Weights of a small sound classifier: num experts 4, 6100 steps.
Rows from block 3, named by matrix and row number. Rows with one number belong to one neuron. Each number is 500 + 25 x the weight over its row's rms, rounded and kept within 0 to 999. All counts start at 0. Numbers have three digits each. After the name is the row's rms in percent of the matrix's.
# fc1: first MLP up (model.blocks.3.ff1.fc1.weight, 512x256), inputs 208-255
# fc2: first MLP down (model.blocks.3.ff1.fc2.weight, 256x512, transposed), outputs 208-255
fc1.199 107:474495461492499548503522532540528476507478433460475490534521502502484517466510502507489523489462532521469516508513533450477470511503533514465499
fc2.199 105:490510511516486506528479498499484489518489552512545522453504524479522475506511468489490491488505501490498455525478487540511515505487500521516527
fc1.200 107:502506465441494465463529468478492479489474471518474562516510486503516478521522520530534521484535491500469483555468452469508481523493496522494507
fc2.200 107:521545526537494527529497512560528510460459545490548479486500517496505531469475475511497503511513482503540517444492504519483519498566522541522547
fc1.201 125:490509510495503484513484506496488470482520471503501488514427458511510511504491487421478462526521507513456509484551487452478529469515458505502523
fc2.201 116:498496537468519506502450505464509488549461523498514504477470513462516495492487540565550480485537527493491498482485504517495532515518529487492477
fc1.202 096:537517448524464541492483521493495471551520518482470458517495482467510511503490539480485448483483501545472475481486475526448469490510527476514498
fc2.202 101:538500547503525533571473516520520498482495510492492476469511495487455486515530497508486497500515514469478476523521534500521538515519515541531468
fc1.203 095:471555508504526539514513478459504500480495506480489538501484515524515514543510477558501480542485494461482492501518494490473515493488482465506501
fc2.203 090:503472482512483496511507492486517509530457499523509473499501517496470510490527533449524467491538535546502506543497494536500499532495459474472523
fc1.204 123:503482501457510499488472530523506478527522452457502543498480521463553528507486472462525456485547499457471469487521481475500475552519498540491513
fc2.204 116:510531501521536466522518470490470475491480504489484470507514517464544461481567511527497477484473492540477498480503474520489499482499506496528550
fc1.205 130:493542436553471495512482498504491488497496516487517494484455503521534508479480500506481507507519494511458464580515502492489489495489520478534486
fc2.205 122:510478536497484522525477488527478508455525543531522515507509489507477568536506487528539493520545473498492496487534473485491515502487508538514515
fc1.206 105:476455506486551549429491499504482557526510452480490466457467471455510495477493503493503484523489508457477477497519485499505485506509529515458456
fc2.206 108:499487484492479507512522525563467476473533504506474514519475482533521485481509471514542509451505510508528504491471510519442496524510427510511503
fc1.207 100:561524468490509535505498510527521487475454474480539465529490496506503528499472487495517515510448554510505495519571497475483495465463521495520469
fc2.207 111:498485526494512475528477481464554495474516495519490513506523466509507493493509525528500503522494513497488483479522484484485509493499488498539497
fc1.208 103:557455501464492473468559519539461495459506501526504495514484502484498536497511506480483505490492499487525509542479482522453509491490511560510488
fc2.208 107:504524451509529515522484468502516485521485484522513444519470506511482482552541503538454486498499470527546499511543535523509464486533519470456491
fc1.209 102:522483533495506521496468511553494488522509482506483463535474458550477500510489493515448498512472477491479506482474580518546520537484463478511499
fc2.209 110:505459506500496542529506527442506497514478476502511536537510496528504492507535487500518516474518491554498457493485446457450512483536492479489490
fc1.210 093:505502507540463491466485472498475478481525481481498494523515474525497531505524495493458488525527524469539476489540510541492503507518502498486504
fc2.210 097:499493484500541506481470496528533514491539547529504480465506514474502507510498478502477515494473444493478519495446503448510484503516489454502491
fc1.211 101:522519528537486485484492495497507543493522472478538510496468487499489532511482496518501528525480518471474519498494490538470472442514493575541515
fc2.211 096:449474511490487482505516483491519483464510489480491512548485518508510489483513566549484535510548490540496475509522442474514498557513480476521496
fc1.212 085:493487493547565467514488428507531497490514502516516517489465496464489496494522526522511467481460468478515575506476532451538492473532505565515503
fc2.212 083:487486516527459482521510619497517495519500515481501510503497483490493522463507505446513517502514533511478450507508482491465509506462519482480512
fc1.213 106:514493466483524502495518532481511498504515502506507536461463475486475512502480486474525525496505495517509540521481497474472495551488487494466512
fc2.213 105:488492509539454472479498510498500519490524503545506489480526459534503470523499494493497448513485494509475487504458494475501531508505505517516516
fc1.214 072:528490493508545481510513512495470498505445475462497501474488503497503512514502506531502496522531426510526528500495493522494539475507465476512495
fc2.214 068:518516470473483482498477492511528506535500508541511514475495470489519493476545509487493505495500524494512514542518544559500485511506509524502517
fc1.215 094:521500477483461484486538516514499482458522512482482480460515515496488514493486478480539441507501527482491498556447541509472504532483487501503462
fc2.215 096:487525496493553466483461517526506481464476519480481524472478500474488539498468521494500476515542462520506482472538523451512503497500494504524496
fc1.216 097:485471500505532484495475532484525492529494473492517511524497475435497476464454521498511496461502518482470491495464488537460531503498507485492465
fc2.216 099:486526512498467512497477499523520528488504500501515513508481496508527521485472497524493514499479533483516496493478506485490499470535488498515467
fc1.217 106:524465471500504539528497453528501495512485494511496519511476496467525511483537496504510509466516465526569540455536515499501488562504527497506488
fc2.217 107:561502470507480463493517509505463523497478505451494466547500477520537491528463520505468504527488525514473467528527445526548539488466496496534546
fc1.218 126:490511505535498517471470528432516469534506487485502451531465510508472530488480502490486519474504471496502514499498526522561483511466529509511466
fc2.218 138:453465454498487544505473501507523522504478474534548534511488521505468482507481494506498536498517480509499480499459490438485443490521471477518525
fc1.219 082:502500501550547506472534489537481502464496531532491492504475481471498490526502465489474528494531414483496554469530493505497536469497483522488506
fc2.219 080:503557497452461510509443486500516471537512452476516499544479516500533516481506474516494503505507555497482495516478521512548495514477481500500509
fc1.220 113:485483495469521511526480507503494509488478488524482508486486442516488519467473534521540513541488489462457509483527554525491532455454468522509501
fc2.220 106:532500509488495476526493480476504490510510521530475497513507516533501504502506450461509485513520482482536503528482477470511465525490509475505531
fc1.221 119:486514539521496491501530529507462481525478472504511488492503455512514515499481521468491466549479457512496522489464514493553464461486442533475502
fc2.221 115:528459484501505502531482508540470523505498560450481513464507504523502537490495513478494481497510515504552537552510504505467519526472544483502506
fc1.222 092:493517508513517508470505505485461536481512515493547470482503482495507535535485504527517518486470435527465495526516508522444489495507485454441494
fc2.222 091:501495525493475497480503502479552479499529485489466527501483490505515452474495508477446507495509527470455525478534488483529540506489525504538491
fc1.223 095:521472438514506525543477543503463463530484497458482529505512544487481511498518471535506489505480460470511474518473477486508487551515524498550489
fc2.223 088:459484510522469496467508469446532438489481488534553485495509476511523514496538491490477523542483489502487500529535490522477547505507479529472534
fc1.224 114:533512547480487500509464524512474486496512539497485480493529486569474469542483537511485481512503517508497494470524513512443488561493490476504518
fc2.224 108:464473486512514473477480512503504546501521512511534458515477491456518474478475480487514514501467542480500481551516488470509549486489513496509472
fc1.225 073:532489484520488519485466521503479480510527501503540466504508514479509510528483530476518520489470510501500479545539494492475464510461498502512504
fc2.225 067:467484514495481510469475464497486497489508510552534493495544505484477540488475514499473534546479519478525507509472511500449472500542536466481503
fc1.226 120:521477460485487485471508507501482474507497487485478483462528488483496550497476525522444509524459492505476475473491497535500516501529469508427490
fc2.226 111:469509513503470517526496480509509488517499511479484507550500499495499488493529488501515513482483481410538503511523471481524515498527500470526490
fc1.227 129:475521484509517476490481552502546502535519470527517482524501502512492512477502479479493513477485478502539529490513499490492516513498502498489517
fc2.227 118:512534530549512491466486518501460504476504496446534475504483512552541493490452449493517493506510550509454537474487535512511455454492520468505505
fc1.228 093:453464500484482458496463505502503495509557499471536488488476518468519519496483478488457527510544491481534542501503504497512518497482495484474510
fc2.228 095:462513479483469510509508491473516511538451477473503507478501496494500483508468468543494497508509506534485547533495516520490500508505506534526545
fc1.229 083:506481437518447472514487501512490473477530459517517512525491500532508553509530493495519519531490479515530534511494491489483527466476518472511478
fc2.229 080:432509473494543492505475513529518484559524475533538470487530497457484487448441505479487464503501482509554486510472486556533475526487485517491477
fc1.230 101:528526501496522506493521493488501459537508502479463462509591494489482503466498542506499517456530489539486462526459518508466525515484499528507470
fc2.230 105:462472524498506505479498501543471517513524497520532525546446502509530514490511473507472480527431499500493538506519494466526543515483510507520511
fc1.231 126:494496522538499449489530481494481498517519511487522466531499492512497456517481496536472522471506479511488532511498498488484514521505487529478523
fc2.231 124:512440503488488490549487512481499485520500511520521501512493519524479485494521504493520483515536506502502526547486491482484463459498521464497465
fc1.232 084:509466483531560463526447506499505474496517478511524480494528461513502474515483501489489502477474477516441503476499520506474558521484499501517501
fc2.232 083:495539502503475524460462485512492515500507446497490500511479508516482517491483500541485505518534487517562508482470547482497487474520488485508476
fc1.233 162:466480535492506516473455530508471500517494522523529518485483478538483553501485483500515452498506484484491485549479487475501480523455538463473505
fc2.233 167:538452517534472504504462480539471481467505475469543502489527479512498514509503456525498463539520492456496499529495491473452498511553494516529496
fc1.234 100:515466522498497504498497506527492447499497462530516545510480468458478533496511462493513451515512511450519481489538498492491446465541547525479470
fc2.234 091:544516484496464539511485528478498489487448561496481503521544481463523509522481578487480520473475493530509507518485491449475526490502493457467497
fc1.235 073:508484505491492473467464503526496518504485490525497472476510531521452496503514462458519503543493507483485480544483567431503530516486496539515496
fc2.235 072:483470468516502511538521510470513504490505471511487485497497493491503496485514505548490505500495508524482513492496465511532450456524530485521452
fc1.236 087:499489500470521527473474521504510490538518476542497498470481531502496497492548470498536506511505543495503525541479493509481535463502517504522510
fc2.236 099:530518474506439519510504479511505486519489480481496492524503486536485515499447565495450510482471474536477550472507456496484532520509518539519464
fc1.237 100:479467520485506513533452519525543502471478485515508446520476503503528484457493495470484497472518498488490499467513510485480537493546477496554496
fc2.237 095:540489505458481487490480481528482521524549471487503520492488511444493511470531519505516534490515499512513484481522485495491459480453455506506540
fc1.238 121:508511524500536530503528495536478459509530468492505500512489489523497501501515505492475497516550514453467493505519467491517454511526551502530479
fc2.238 117:505502539506514493516533461513461487527496505481457515483520475557500517481475519503550493482448532473537493470468527475446527526475494481539511
fc1.239 115:524494518479547505530475486508492497495461511485469466491522498507522487489535517524465528447480434520517501499509467485500531494522546586533503
fc2.239 112:553517545553485464470498496480510513503480519514513511514556456544478544457471468487544478486506490575470508520557534478491487499507490459489472
fc1.240 080:535516493505468482492471507530484522482526519491519528484507497540488513514517538501492507519517493509515504483456459501427533448518497489525488
fc2.240 090:475449444474548511472471503492503464536500494508499475533466487498514514500484511483502498507484542486501490491506491491525472547449526519491469
fc1.241 090:529463498488517553510477510508497525488511477466493502461442455497505537552494479547525483502475545534553498501542497455507517517495530469497485
fc2.241 085:520480469476520495474483501507520496486505485511508502476530555494494461501442495480500510494526525453474496504503457494502499510484454506490491
fc1.242 089:541435490507512447476551519478485525530463482502459506482505499510525502491549453534541515496522488506496525536502504517513487491506475488510473
fc2.242 089:496517484503469477506495526511494514492491502489489517483477494497475528507452514438537498536469501520476482522462474464524501522500529534504469
fc1.243 111:478510480509484450517516469522504530488517478429507500515502483511458499531489492498514490489477456506509526484508472483482500510471461468459479
fc2.243 111:498468532470475492523499539482512481487470498483492497493519507494518498488494507499483513495528566438482480483522475519523484502548521536503515
fc1.244 058:533472489507463501511466497486521502521509472515526490490498502497480521518500514471492498484508493485466509482509522525452460477529535498551472
fc2.244 063:505480511501484530468512506485488504494473515476537538472489487477490465472491531512536475507544488507478484506494484483489513516466487530499489
fc1.245 108:525453536509480466528478522501499530487517445499509484483516516489510491495530477487488505517485529470491519480492547504526498538466498516479460
fc2.245 100:519508455476515483427480496522481540472489515501519511491523516496488508518474511494490500517554496475489511465529524473507476484519499499538501
fc1.246 097:516466476509521468476522517542464482489513538485518516470526501517537565524512557535535484503474498518494528496538462477427498520452507529506457
fc2.246 097:522509517523509532500523477510495533497467488529523463457476475499504505488557480472486508490548470502516448503535515520523492537479470475465476
fc1.247 105:503480512469497493507493559496515453488493455493513493505531533543497525501490499488514505479526494477481539547482490490490502497522477459503462
fc2.247 108:480538557530463524482541496487478477501494519496485524475505498441472529508525499510503477492514520508477465459491526494525487513478493493492527
fc1.248 090:525505517479510484499513520478446488520517529482544475489506528513529511474467482555479504491492506468526506498512448515484537498486504546499503
fc2.248 098:516486493493537461487519495511533492511548528467500485480477506464488493478487486492479495520479514477474458495478523484487483440494493498557483
fc1.249 129:492490475542501535512452519464506523508534502499476492493507563526492532515470512466456518510538514540479480542508518492468544482515507449428493
fc2.249 122:475504495494505474475490512503453497522475545508503518519437510519504547513498461499530509515489485508479540524495504496516486538496523512498509
fc1.250 126:461447482519545487520478544531501475480503520541524491510490505502504522502511471503488472521494462513487507528518517463515444486533508476506487
fc2.250 128:537516477543520538511478500466491482507511492478482486487471463527488496554516452500546472504510508497478514477493517484489532468478508522503525
fc1.251 077:494507484528510521499545503489489503517498485524439498535514493511508553540496474498496466540487515513492535472509470503505555480517492498491497
fc2.251 081:473464485500483484480490441501540477489474558449530506488461467461498501467494542547458533519510487504491514465479527489510488522527498479486503
fc1.252 073:503453481503528514498480521501479500503504517500510478526538523517476492502517492467515468547498515480516499534538476485486529464503551521501440
fc2.252 069:520511505490500511484494471502467520508537494513479527483505436504527486497492472550516552518488494525496494495500520503447502519521553497526537
fc1.253 117:511485540475454572451483524517485484527511480464479497528462486531503505460485502490555461485510494470523498529554491503505448500536494517514499
fc2.253 117:514474503551542474504453507548525445463528526448524506498513506513494516488528502466536512461502500534508496527483525492477529515493497523485506
fc1.254 110:467508524485478486501497533514500504518481488514482480516488512509533522559463487482484492506475525468522484465516485496483576471509516518517539
fc2.254 109:494535486490483522490467495494507492506514537486483500511515496559517522511516469532498503503539441549509490482507480517516542524447478486510537
fc1.255 111:480490484486466444506491493530493482500480499494517534520485558467524515466515520470502522479517509513477508500525478524489504481496518503547518
fc2.255 112:484499554481539530506499515494462481521477517502491464509541529570491504500479508524516506483488510503512480473497569499523542477517480477476495
fc1.256 121:513488480501513497516455504481509455503495466516553502535490484518504501481522487455491457470507487534485491529548522495471482501516476505513519
fc2.256 111:511515480449509516491525516462459508524529494506528513499505499501493520489511517537499532519513554532531469497461470508500515512533503478490521
fc1.257 127:496518472479463494504480524510491486527503503447527510512486519445528468511511547518489459470518456465484506488486467467489496480522496518475505
fc2.257 118:489455572507488522484528549501528463497479481509475502498538485505511516504528501481497511445510545493471516524513484512518542513488519503485457
fc1.258 111:518509500477469464557484465489505507561541474510478508492532484487487488466437507541440464485480522453558516475522507519468468506548495464513492
fc2.258 121:469537500463475504434499523502497515504493476528513510539500499463530505510496498533472504509527462524461485532481516493524433509455486484538518
fc1.259 087:522469489483558538530479563506460521476525513508481523528515530517503490461518474504458465499473489491538519504498491476483537463481543507485528
fc2.259 092:484530544502489518527511453462508487453465505498513481508522460491529500533496541497500522492475453497485546497485533516483464506544516496527493
fc1.260 105:521488497461497499511502497480497488501486508474487503516495512521478481469508517443465456518511522534518480540505491518418517475506555485507499
fc2.260 107:485531478504513495525459477485471512461466493536530498473461465497512524484486472508542475495520535480448474504551497474511517505511465496468495
fc1.261 108:528469549501524472500499512514490456520508497491520493487465493500470467521523499499566516520498492492475522492473497472457508506514540511487507
fc2.261 119:465491457490487496458533503471505537475464479521458475542521469518472513500497497506468485515504502502482473486493529501555514528490471501519499
fc1.262 093:475494446466489486463506491563496503529481506536458496488466467487533490502484504491474499470539510537509468507517470501466510559529535509518455
fc2.262 088:525511529541515513503500491519478526465527478493490500535498536457479489463495501512521470494472490514511509489482492542483477482485493504477511
fc1.263 084:507503504520533526484505522472465512524483577477545483543518467521512580497471523477477497499463494462508493529492504500503536458476465529493491
fc2.263 090:511502476481509451480506495560469529474525465515492504479494530480487465513518474503470482519532501518532535464524490479494468509482507482467522
fc1.264 088:477513514507527525478489570484532491488502515508500476510499459490525494486511489482489529538513446529474512546512532489499513485516474458518499
fc2.264 088:513448533495488488496511465518489489485492504514513518494514519498505548475470473486471503473492543479542495516458487523477470516489485518487454
fc1.265 095:477491506485485479479519513518506461526499499523510510432509540490538498533439537526456480492484507526504517523501518484501482539509474525473498
fc2.265 096:497503483524499530471481524475465523522520524543483466507512515488543495477480459498551533515504481493516527494554530512481488488487500503494534
fc1.266 079:493528456487510488528455537476476528471540487519505520474471502470529490486527509487452486514492463536518512474503477522480528466478518466499480
fc2.266 077:503507545471476494492505491515469509552474515542513516545517550508547527509479516536482501476498507461508508514501499494549490541483524545514496
fc1.267 108:500528466515481469489487468440502464455477504463504552502488497519499464479488519507491517505515524487519490536517498468490510496475505495510481
fc2.267 102:525484502507515494523511490541462500465484511509524513513485505529478510500569557515555478519486474512520485476542488507513539513510491493528484
fc1.268 087:465508539494545488543488520511542459457530540516464488513507504514521508516531505504500492509511498555513490456528507493482500497527470489524548
fc2.268 090:521451509528509482456522465456473494567509486493519469488518509477463514494481518471517518520430515488488502548433531486471451504522505505487508
fc1.269 076:500510535538491480531520507469480483482503495531467510495463488492502522479499476543505491510538518480476451496514472443513487486476503507485518
fc2.269 072:528501491534512472513434490547497483504518492499527499515517498506512501500512495461501525443451488478455524483535488530520524511487513504467463
fc1.270 098:473485517524518481510505506485518497483458481463512526517528460471522508487482483520524493527530511546483498466453500476463507484534517530489467
fc2.270 093:488486476515482525458507547533470467465459524503547510511512504488528485475521537500487485481452518539529537511514535502531498508506470488485441
fc1.271 105:517541492472514491483507508497524492495454464470513495522512506471546510511473524505505566457544533484533539501468490479521530492513506527516519
fc2.271 109:492472528507447499533457491541507483520523506503568518482543479533497500479515487499472514539451472536480479517489482474509490551510501495529494
fc1.272 083:518487502479518506524506457492522465484513491518515547481446517495467506528485469510476515461494476521500476464497494512514516510524500544503494
fc2.272 084:464469489529490564464498515525503483490498491514511496483524549505546530502481471456499461529487500471518517515475496488495453452474467449517549
fc1.397 107:479486502486503522477520521496488537500545496539518497531499509511517482509501488465492449484486472524484471480520454482500475524479490456493527
fc2.397 108:498514517486483530509475500507482519478461504498510490517483511477495492485473511562548480503580500481485494454482475540501509485497547524496477
fc1.398 107:493532498517504512494522495496526473505481477522508495446503564496519514487486513529518481495531530509503507455485472509504471528504518490462496
fc2.398 115:547467499478513543470463496518517507492518463480479470496478497487476523515521485514515530512501521514487515531498537498495548507515489497505496
fc1.399 107:514496532560473492521519518454518494493484505519499466503467480504519559507543504510524483530513547491499514568496510508495503500508513510532489
fc2.399 120:487514482504536489431492498507489504522461493456521540473496493432515504474515504459466487532510506512517487497509472495529511458462454496433526
fc1.400 120:534484507489467475521487502532518529485500503508462467507487477486552503517494505541459517484536530537503528462502498472492512491505486524497509
fc2.400 120:493494467482499492490465526538456520513475478506541498485486509494486474494507525438485511498484453486541482521517526516499514529468533492462525
fc1.401 071:541435502483500518462499481527495474503507482476474503505452545524537466537532473503495482510504510494536489535454476487497538494513539490514493
fc2.401 074:490512517471526529539504480488490512520454507526514495536504469519461479490477516537478539438471485494477488447508504512514511498541497519497484
fc1.402 110:535455492500529500496514494520541532534519464507571484522469486537517508498518487506503503481505475522526477508470529487461514515489496506498532
fc2.402 108:458482478491440490512494505473469445511494496468528559445520522473503488547482536484538497517497510533532452490550485502525565468516521533501497
fc1.403 117:509482557490498498529521481519520505558495491495478497483479493512484493467508488527488493463490504501485463513535537519511466509445499505501518
fc2.403 127:535446457531481500477482493474491459500481526492483449502501495515420514500507493511521506514467499517533542528502460486474558565518485482509482
fc1.404 106:471485511464479477514512507511473504479541430549488468527496459502482522518489509537499495501519476501489519527509449443505524459466467517465505
fc2.404 101:495495540503494511532488484510519473503498538458496528484508522529546464487502500467511467492487517482518456495474513493537509518530548522500489
fc1.405 084:523448550474531506488467534482469509542544530553494497509486514558496488498497500478518524508474465557535465533491493499513474506495510475523566
fc2.405 076:524477475532498487536539484486546524508491459459519467496523511502529515506497509504532445499489496486491537478503510503491486483541517478512458
fc1.406 095:465478467491520481491550527503532472470514471533497471539470481505488460471520511502483513493545464520470554480489504515469469486484491517506454
fc2.406 094:462447540500499503522511494531467518503442459525517521472472502512504555497490479510514503502473522503516418478478494466513502477510513474489526
fc1.407 113:536523522493525471471487496513486515529524498474472515470471517552468498510502509544507487498467490509501538534513521491531490497513547480490481
fc2.407 116:483514464513473456494495467482528486540494482542498492501548520494526540512491522509507517488491498486498514462533464530502480501485472517501520
fc1.408 130:538456556514491488502510482484521490492475460499538522545504512508455537507468514494480465508506549473488482499514484498536496499463504496467454
fc2.408 120:466500508510519509521435494539489502460471528513476535497529482508481469508481506469521467468527495529491487542486504497479466492481536478549500
fc1.409 113:497503497499507457484478513487548495509541499478485494446460505486524493446532477492524470515492504525484490462471491520451540524538529487515523
fc2.409 111:533535435489496475529494469485523487511472469526519490485563514507503509534500495523455521525464489480486505492476520505509501492486480551491438
fc1.410 085:516456514498522474490512551436466523537464524451499521504497537498485493512515518514505461522504489503507504490519498515520538499493461487434516
fc2.410 085:510545507535495479493513478538477497515539500500502462505524513489453495511490495464504465493511484516452514508527473488497482453497513521519510
fc1.411 114:483463498536513495502489469513479492476507492468474457509447472498496499484531490489467461494504491506519458480468514488542531532515527534465456
fc2.411 107:535504500470502527497510518502484467466503518524511504464558499483536506521524462517504476511482479481484513422506488494477513487527477494523515
fc1.412 109:522487484520479500464483501503537516459515510497491481493467494517517538527510519516494490560487518454445466523481500507482535479508478539499499
fc2.412 104:513512516480536505497482483479508522485507504500528517498518461496524495493475557477483471474497499503469512474530514496555473483496470487502478
fc1.413 100:533518515507489477477495523514469520493495515572522444497479488528441501506537527503484528485526535534528472468476515486494490524479483503476484
fc2.413 098:483466465506510525476503510501490497527526464438496516514512521501535500505495517486496500562506495485473510499505462493519537497474535476529513
fc1.414 080:521502491496523487518526491511511460531498484525474501488481471510467485491498514497511484524534485449508502574489504506495476507506508479502490
fc2.414 084:509521523544470479482521509494468500493492538485488535485491500471509560516481478554499511531464512506514502465504519513475510515508492505518509
fc1.415 073:502511529502487506513505511514486544543495472523495528523499498510513537549490494513518500499505521516491492497545506454461519498462465498464480
fc2.415 068:485477460519505517447484456485508499480522472496488516475472520506460530493484530496483492518472494478503492487477504541512500510482536468513511
fc1.416 063:478471470488454515521515507486470463497484528526490435499485533485510520473562495485521489520507526562532514463494471491501461524486508495499503
fc2.416 062:544475469548505492517473491519484486460540497495539524482513512473518485518506485504491494506491451476510494513463556496535504486492521504511509
fc1.417 084:561478497466516470537496527510495507493500499518489498487486501465536539519539519533504533526483501451503516429496489472492515514541503509519521
fc2.417 091:484486505512485469485500534531508478540461487469521524477504473527473461546509520567568526531483493488483453501512470486550484480476476504481466
fc1.418 093:522475487496549503471489492538477500526524464453471522514486506543493532468511492497475543505475490480542493513532472460511515493445532509467512
fc2.418 095:446512467544487502503467518477443525495455472536532508488556517483500466523476555487506499512494487481450483505466534516513507516502525503467508
fc1.419 089:494492535542522493500526542507466529531449487504494485488506520511502515515490505392470494497500540503510481466472490492450528509491497511469475
fc2.419 094:509457502474520501480500455507467483492534458465505480497503485479493531498481539506488514508497474508534545502494515493466520507519536473504511
fc1.420 094:500491524490463516461495537514514484467508516455505519493517499519528515520491505507506487516540526536504501490508506499488519524512525535554495
fc2.420 103:464513513521499442505514445480520513512506514498505514474500480508484487500515493509510516509535483506510520491495528477496475447483470500475527
fc1.421 096:522488504502499532530458514503508469504491539541540451491482492529486481476466490479450493481517501499446572473475476448488494509477469478479534
fc2.421 104:514494490475459467480494505457518529547514456429471500526499479487511474486501478537526528493506479464513476546515531496495502493501524459520478
fc1.422 073:534496504504513491513497478554518492518499466492504460455492472473510540494490511493472526472509468507517523536499482481512506518513537493479519
fc2.422 069:473482523473513489456454505447506551478521491520490475509504477488523432493498493517494518516468535498506516506494491489504479531496484586490485
fc1.423 090:482476541495493532560506483453506476489515553534503468541474477482487490534480508495467474506532477484477500527548512486507489474498540490512462
fc2.423 094:502522468499502467511480498452550486456459513473516512484537480525485530481485487527547489506495472511504516471470529523522502477511467488496494
fc1.424 109:530465507455473485475468513516516477472505502518468516494507496524488513503489459515528427511513490508491458509472460533437523491548462475533523
fc2.424 103:541518487513563513485449478495530494528482508521488453496467532508515484494509456516506538482525503476477495486503541465481488508485520553506479
fc1.425 084:509482472499500483542516511508531513558542490535527471515471464511512530500499469518455493564510483496482531527527500544447488486496478520514469
fc2.425 096:492555485511504550470484495498525503485475466440515480534458456515508463497465485522496521508494535505526471489476478501501532471537512484443456
fc1.426 117:493526500454475475471487542530443463519532513540504553545509529537461488486488449467542504490546475509485517494467503546464470500501534480549462
fc2.426 122:490497507520549521522486452547510483469467483470522508504494459532503484451460472474498476471430479521488507515503545497492511495511499529480532
fc1.427 140:481478476494495490531464535528563530501516526499495504493499525530496495535482500507521539526507506505482513475465518482465546527504465486504520
fc2.427 135:470500474530443478480460553514550425517511505466488472529492507499543505468509499480473509497483498509507459459501545530538566496517473502483520
fc1.428 117:530507547499542453488469510522472482515537506518492555518488503452472502495487506491517484527531470514474504481479480480477471504509522462545509
fc2.428 125:506496479477470532521497485520517525505467507473512506490475485512509481512484506508474483513492497529570496560513476478490513535538485528461459
fc1.429 107:549502472524508504512467537509491469519518524520494532514551496502482516489468472524542525487502510518509515486456465558501505499510489506468498
fc2.429 104:498507533449499513505500497518497543477487476480533462503484531452527501490524499427427472470490487467509479557496496439493532501493499505464458
fc1.430 081:545466467484511486494528478490515519464497526473496498508504524503465514507477534507531455500483477546444525466481433513471528534514515496491478
fc2.430 076:524549526464495504497491530544476475535513453526550482533500496510514525508490502446502493509508512468515503466478485485525487512498525549533503
fc1.431 105:464473463526483518503501496489511508527500457529505470451533473439504490464502506450489493513535496507469544470495517476511520492513525507462493
fc2.431 112:508477496489520481465488509576477532492504528516464526533470526501486508532500498543529491512479502480507512525502514533492480481503519519480501
fc1.432 098:459522472506497521493531548493488505473520512508514477500511480525545586474483515476494467490477495481480531483479521531454447476510506552482482
fc2.432 091:515506489491533460522491493502501510505506483492494508528511506504510515523489471525480513485541484481510477508454471432502505521477529495470503
fc1.433 085:490520504522467496492485460525488492493489508533518460522498483499465469491496528487512515513478473512459516506527492474459498525465497487528491
fc2.433 082:496472512510512528508511515493486509487519501448501528438504496505469548476510476490539486494563505476515489477434516542527510510481475470507500
fc1.434 108:512461515493509481527470532476504443505541497482463510495500488444547501543511487543515504540505454509470517494520471482529543478490513507542522
fc2.434 106:498508513521479471496514484512504525534503488523492480502497520573495537509513482534499512475488462509506499525474530562492483518508517515495467
fc1.435 117:465438493495542519462477481515535494507466475549513514472477532466499521490537459517495499543482505498481535494518474461486531481521499504539491
fc2.435 115:522553450533506519501492504517536469476497507449438525491494505458502524507536490506448504487510463452534519477542463532501474481472508524487505
fc1.436 103:551457519493448490506510455528474489522529538482475547522508509492503520506518492510485465520512517526508466511470519503509489485480478490497520
fc2.436 099:497522477535507515532521567527521492506451538499518497538461532506537464500500455461497496511493549479543502493484513493521531517494528532514464
fc1.437 091:465523508444495498492459477472530492501498530527506525500470487519487554536490477480513467508472467488488543481519553445537462449493472535501467
fc2.437 085:527485457520505452480549514544471478492512487463493537521497497479497493495473494487501506493526565493486459485513454481490505509494488485498511
fc1.438 132:484538517508548497436449486551523479534539483526463491479488548469492452514500497512437480507494531488516528490490507520484493470522513484502510
fc2.438 130:501480444506473476501513531518515530513536485511524477526500451531526541479505494495568484517523449526423476461492508472489461449533492523499491
fc1.439 093:537485491526521467494491501519489491467472512499512551507542525503491557496472497506489487477522493455577459507506537512520502502500512511455503
fc2.439 087:510549442504467481482443548526503461507518471530491513510493501510510477525509510514507491492492495512499540492492510486459455492498541488531510
fc1.440 073:520506482475512488542521463523486518488486471547535485495524520494484497533495491518506522508509480499530490474543463519481485516487456479518507
fc2.440 072:475499492487484518440525506497523513528542469456468500489451463490517514458503510502454482513501513498463478554489549510517527472510498504494463
fc1.441 122:506492456492467497513509512542514497486502499497506495490527521510479495537489468531489509430484523494474465505486455513512467524500506506474495
fc2.441 120:519531504550460465498432484508545508488508474542514496467527504498504459512532485536482497513522539505519520492499515501493515526471520466545542
fc1.442 070:497474466512525491467502510534523500518489476509498532496462503498448534457500522534543483558495485495488469541496532522458469498497471515441530
fc2.442 069:478494468516470527514439484425480484512481477473487476494462504496546526529469494478526495521508527547541480509471463486533499553482511501522451
fc1.443 112:481550489534508502502465532480447523538495524545458471464446512466457514494533491480513519512516480507462488526498484568467484543468488536438497
fc2.443 113:500501510489507513489558465527534532516477454507501512487449458535515477486518507511512551491514467496499523456470516500516573509503491502549487
fc1.444 104:525506489523490459444498467504467503538531486495482545471462485474469515518469504479479490490501498511469509501511502480538521500503519513531504
fc2.444 108:499478521487463485506450537539494454520481508534452499536499500506541491473519486463536480497525547507452443539486475532514485485502514509518455
fc1.445 122:491478512529514505451492455470513509508462493524472474520502520482497541538550529477481462488544498517530470515481500487508506477458486514499521
fc2.445 118:523519476449505512533462512489484501521510472492455504466465474478482462461499543533494525494513492509495504504559495487521512520491504490526490
fc1.446 104:553495442473519472429510529541508522520501507513470471494526453445512509522505524526485474484515474520495538503486491498487460478535506518541510
fc2.446 115:503522567526485503540472477492480497488487497467480504520446515530498469463528472519522487509506492497509493546500521450496446504505489546471512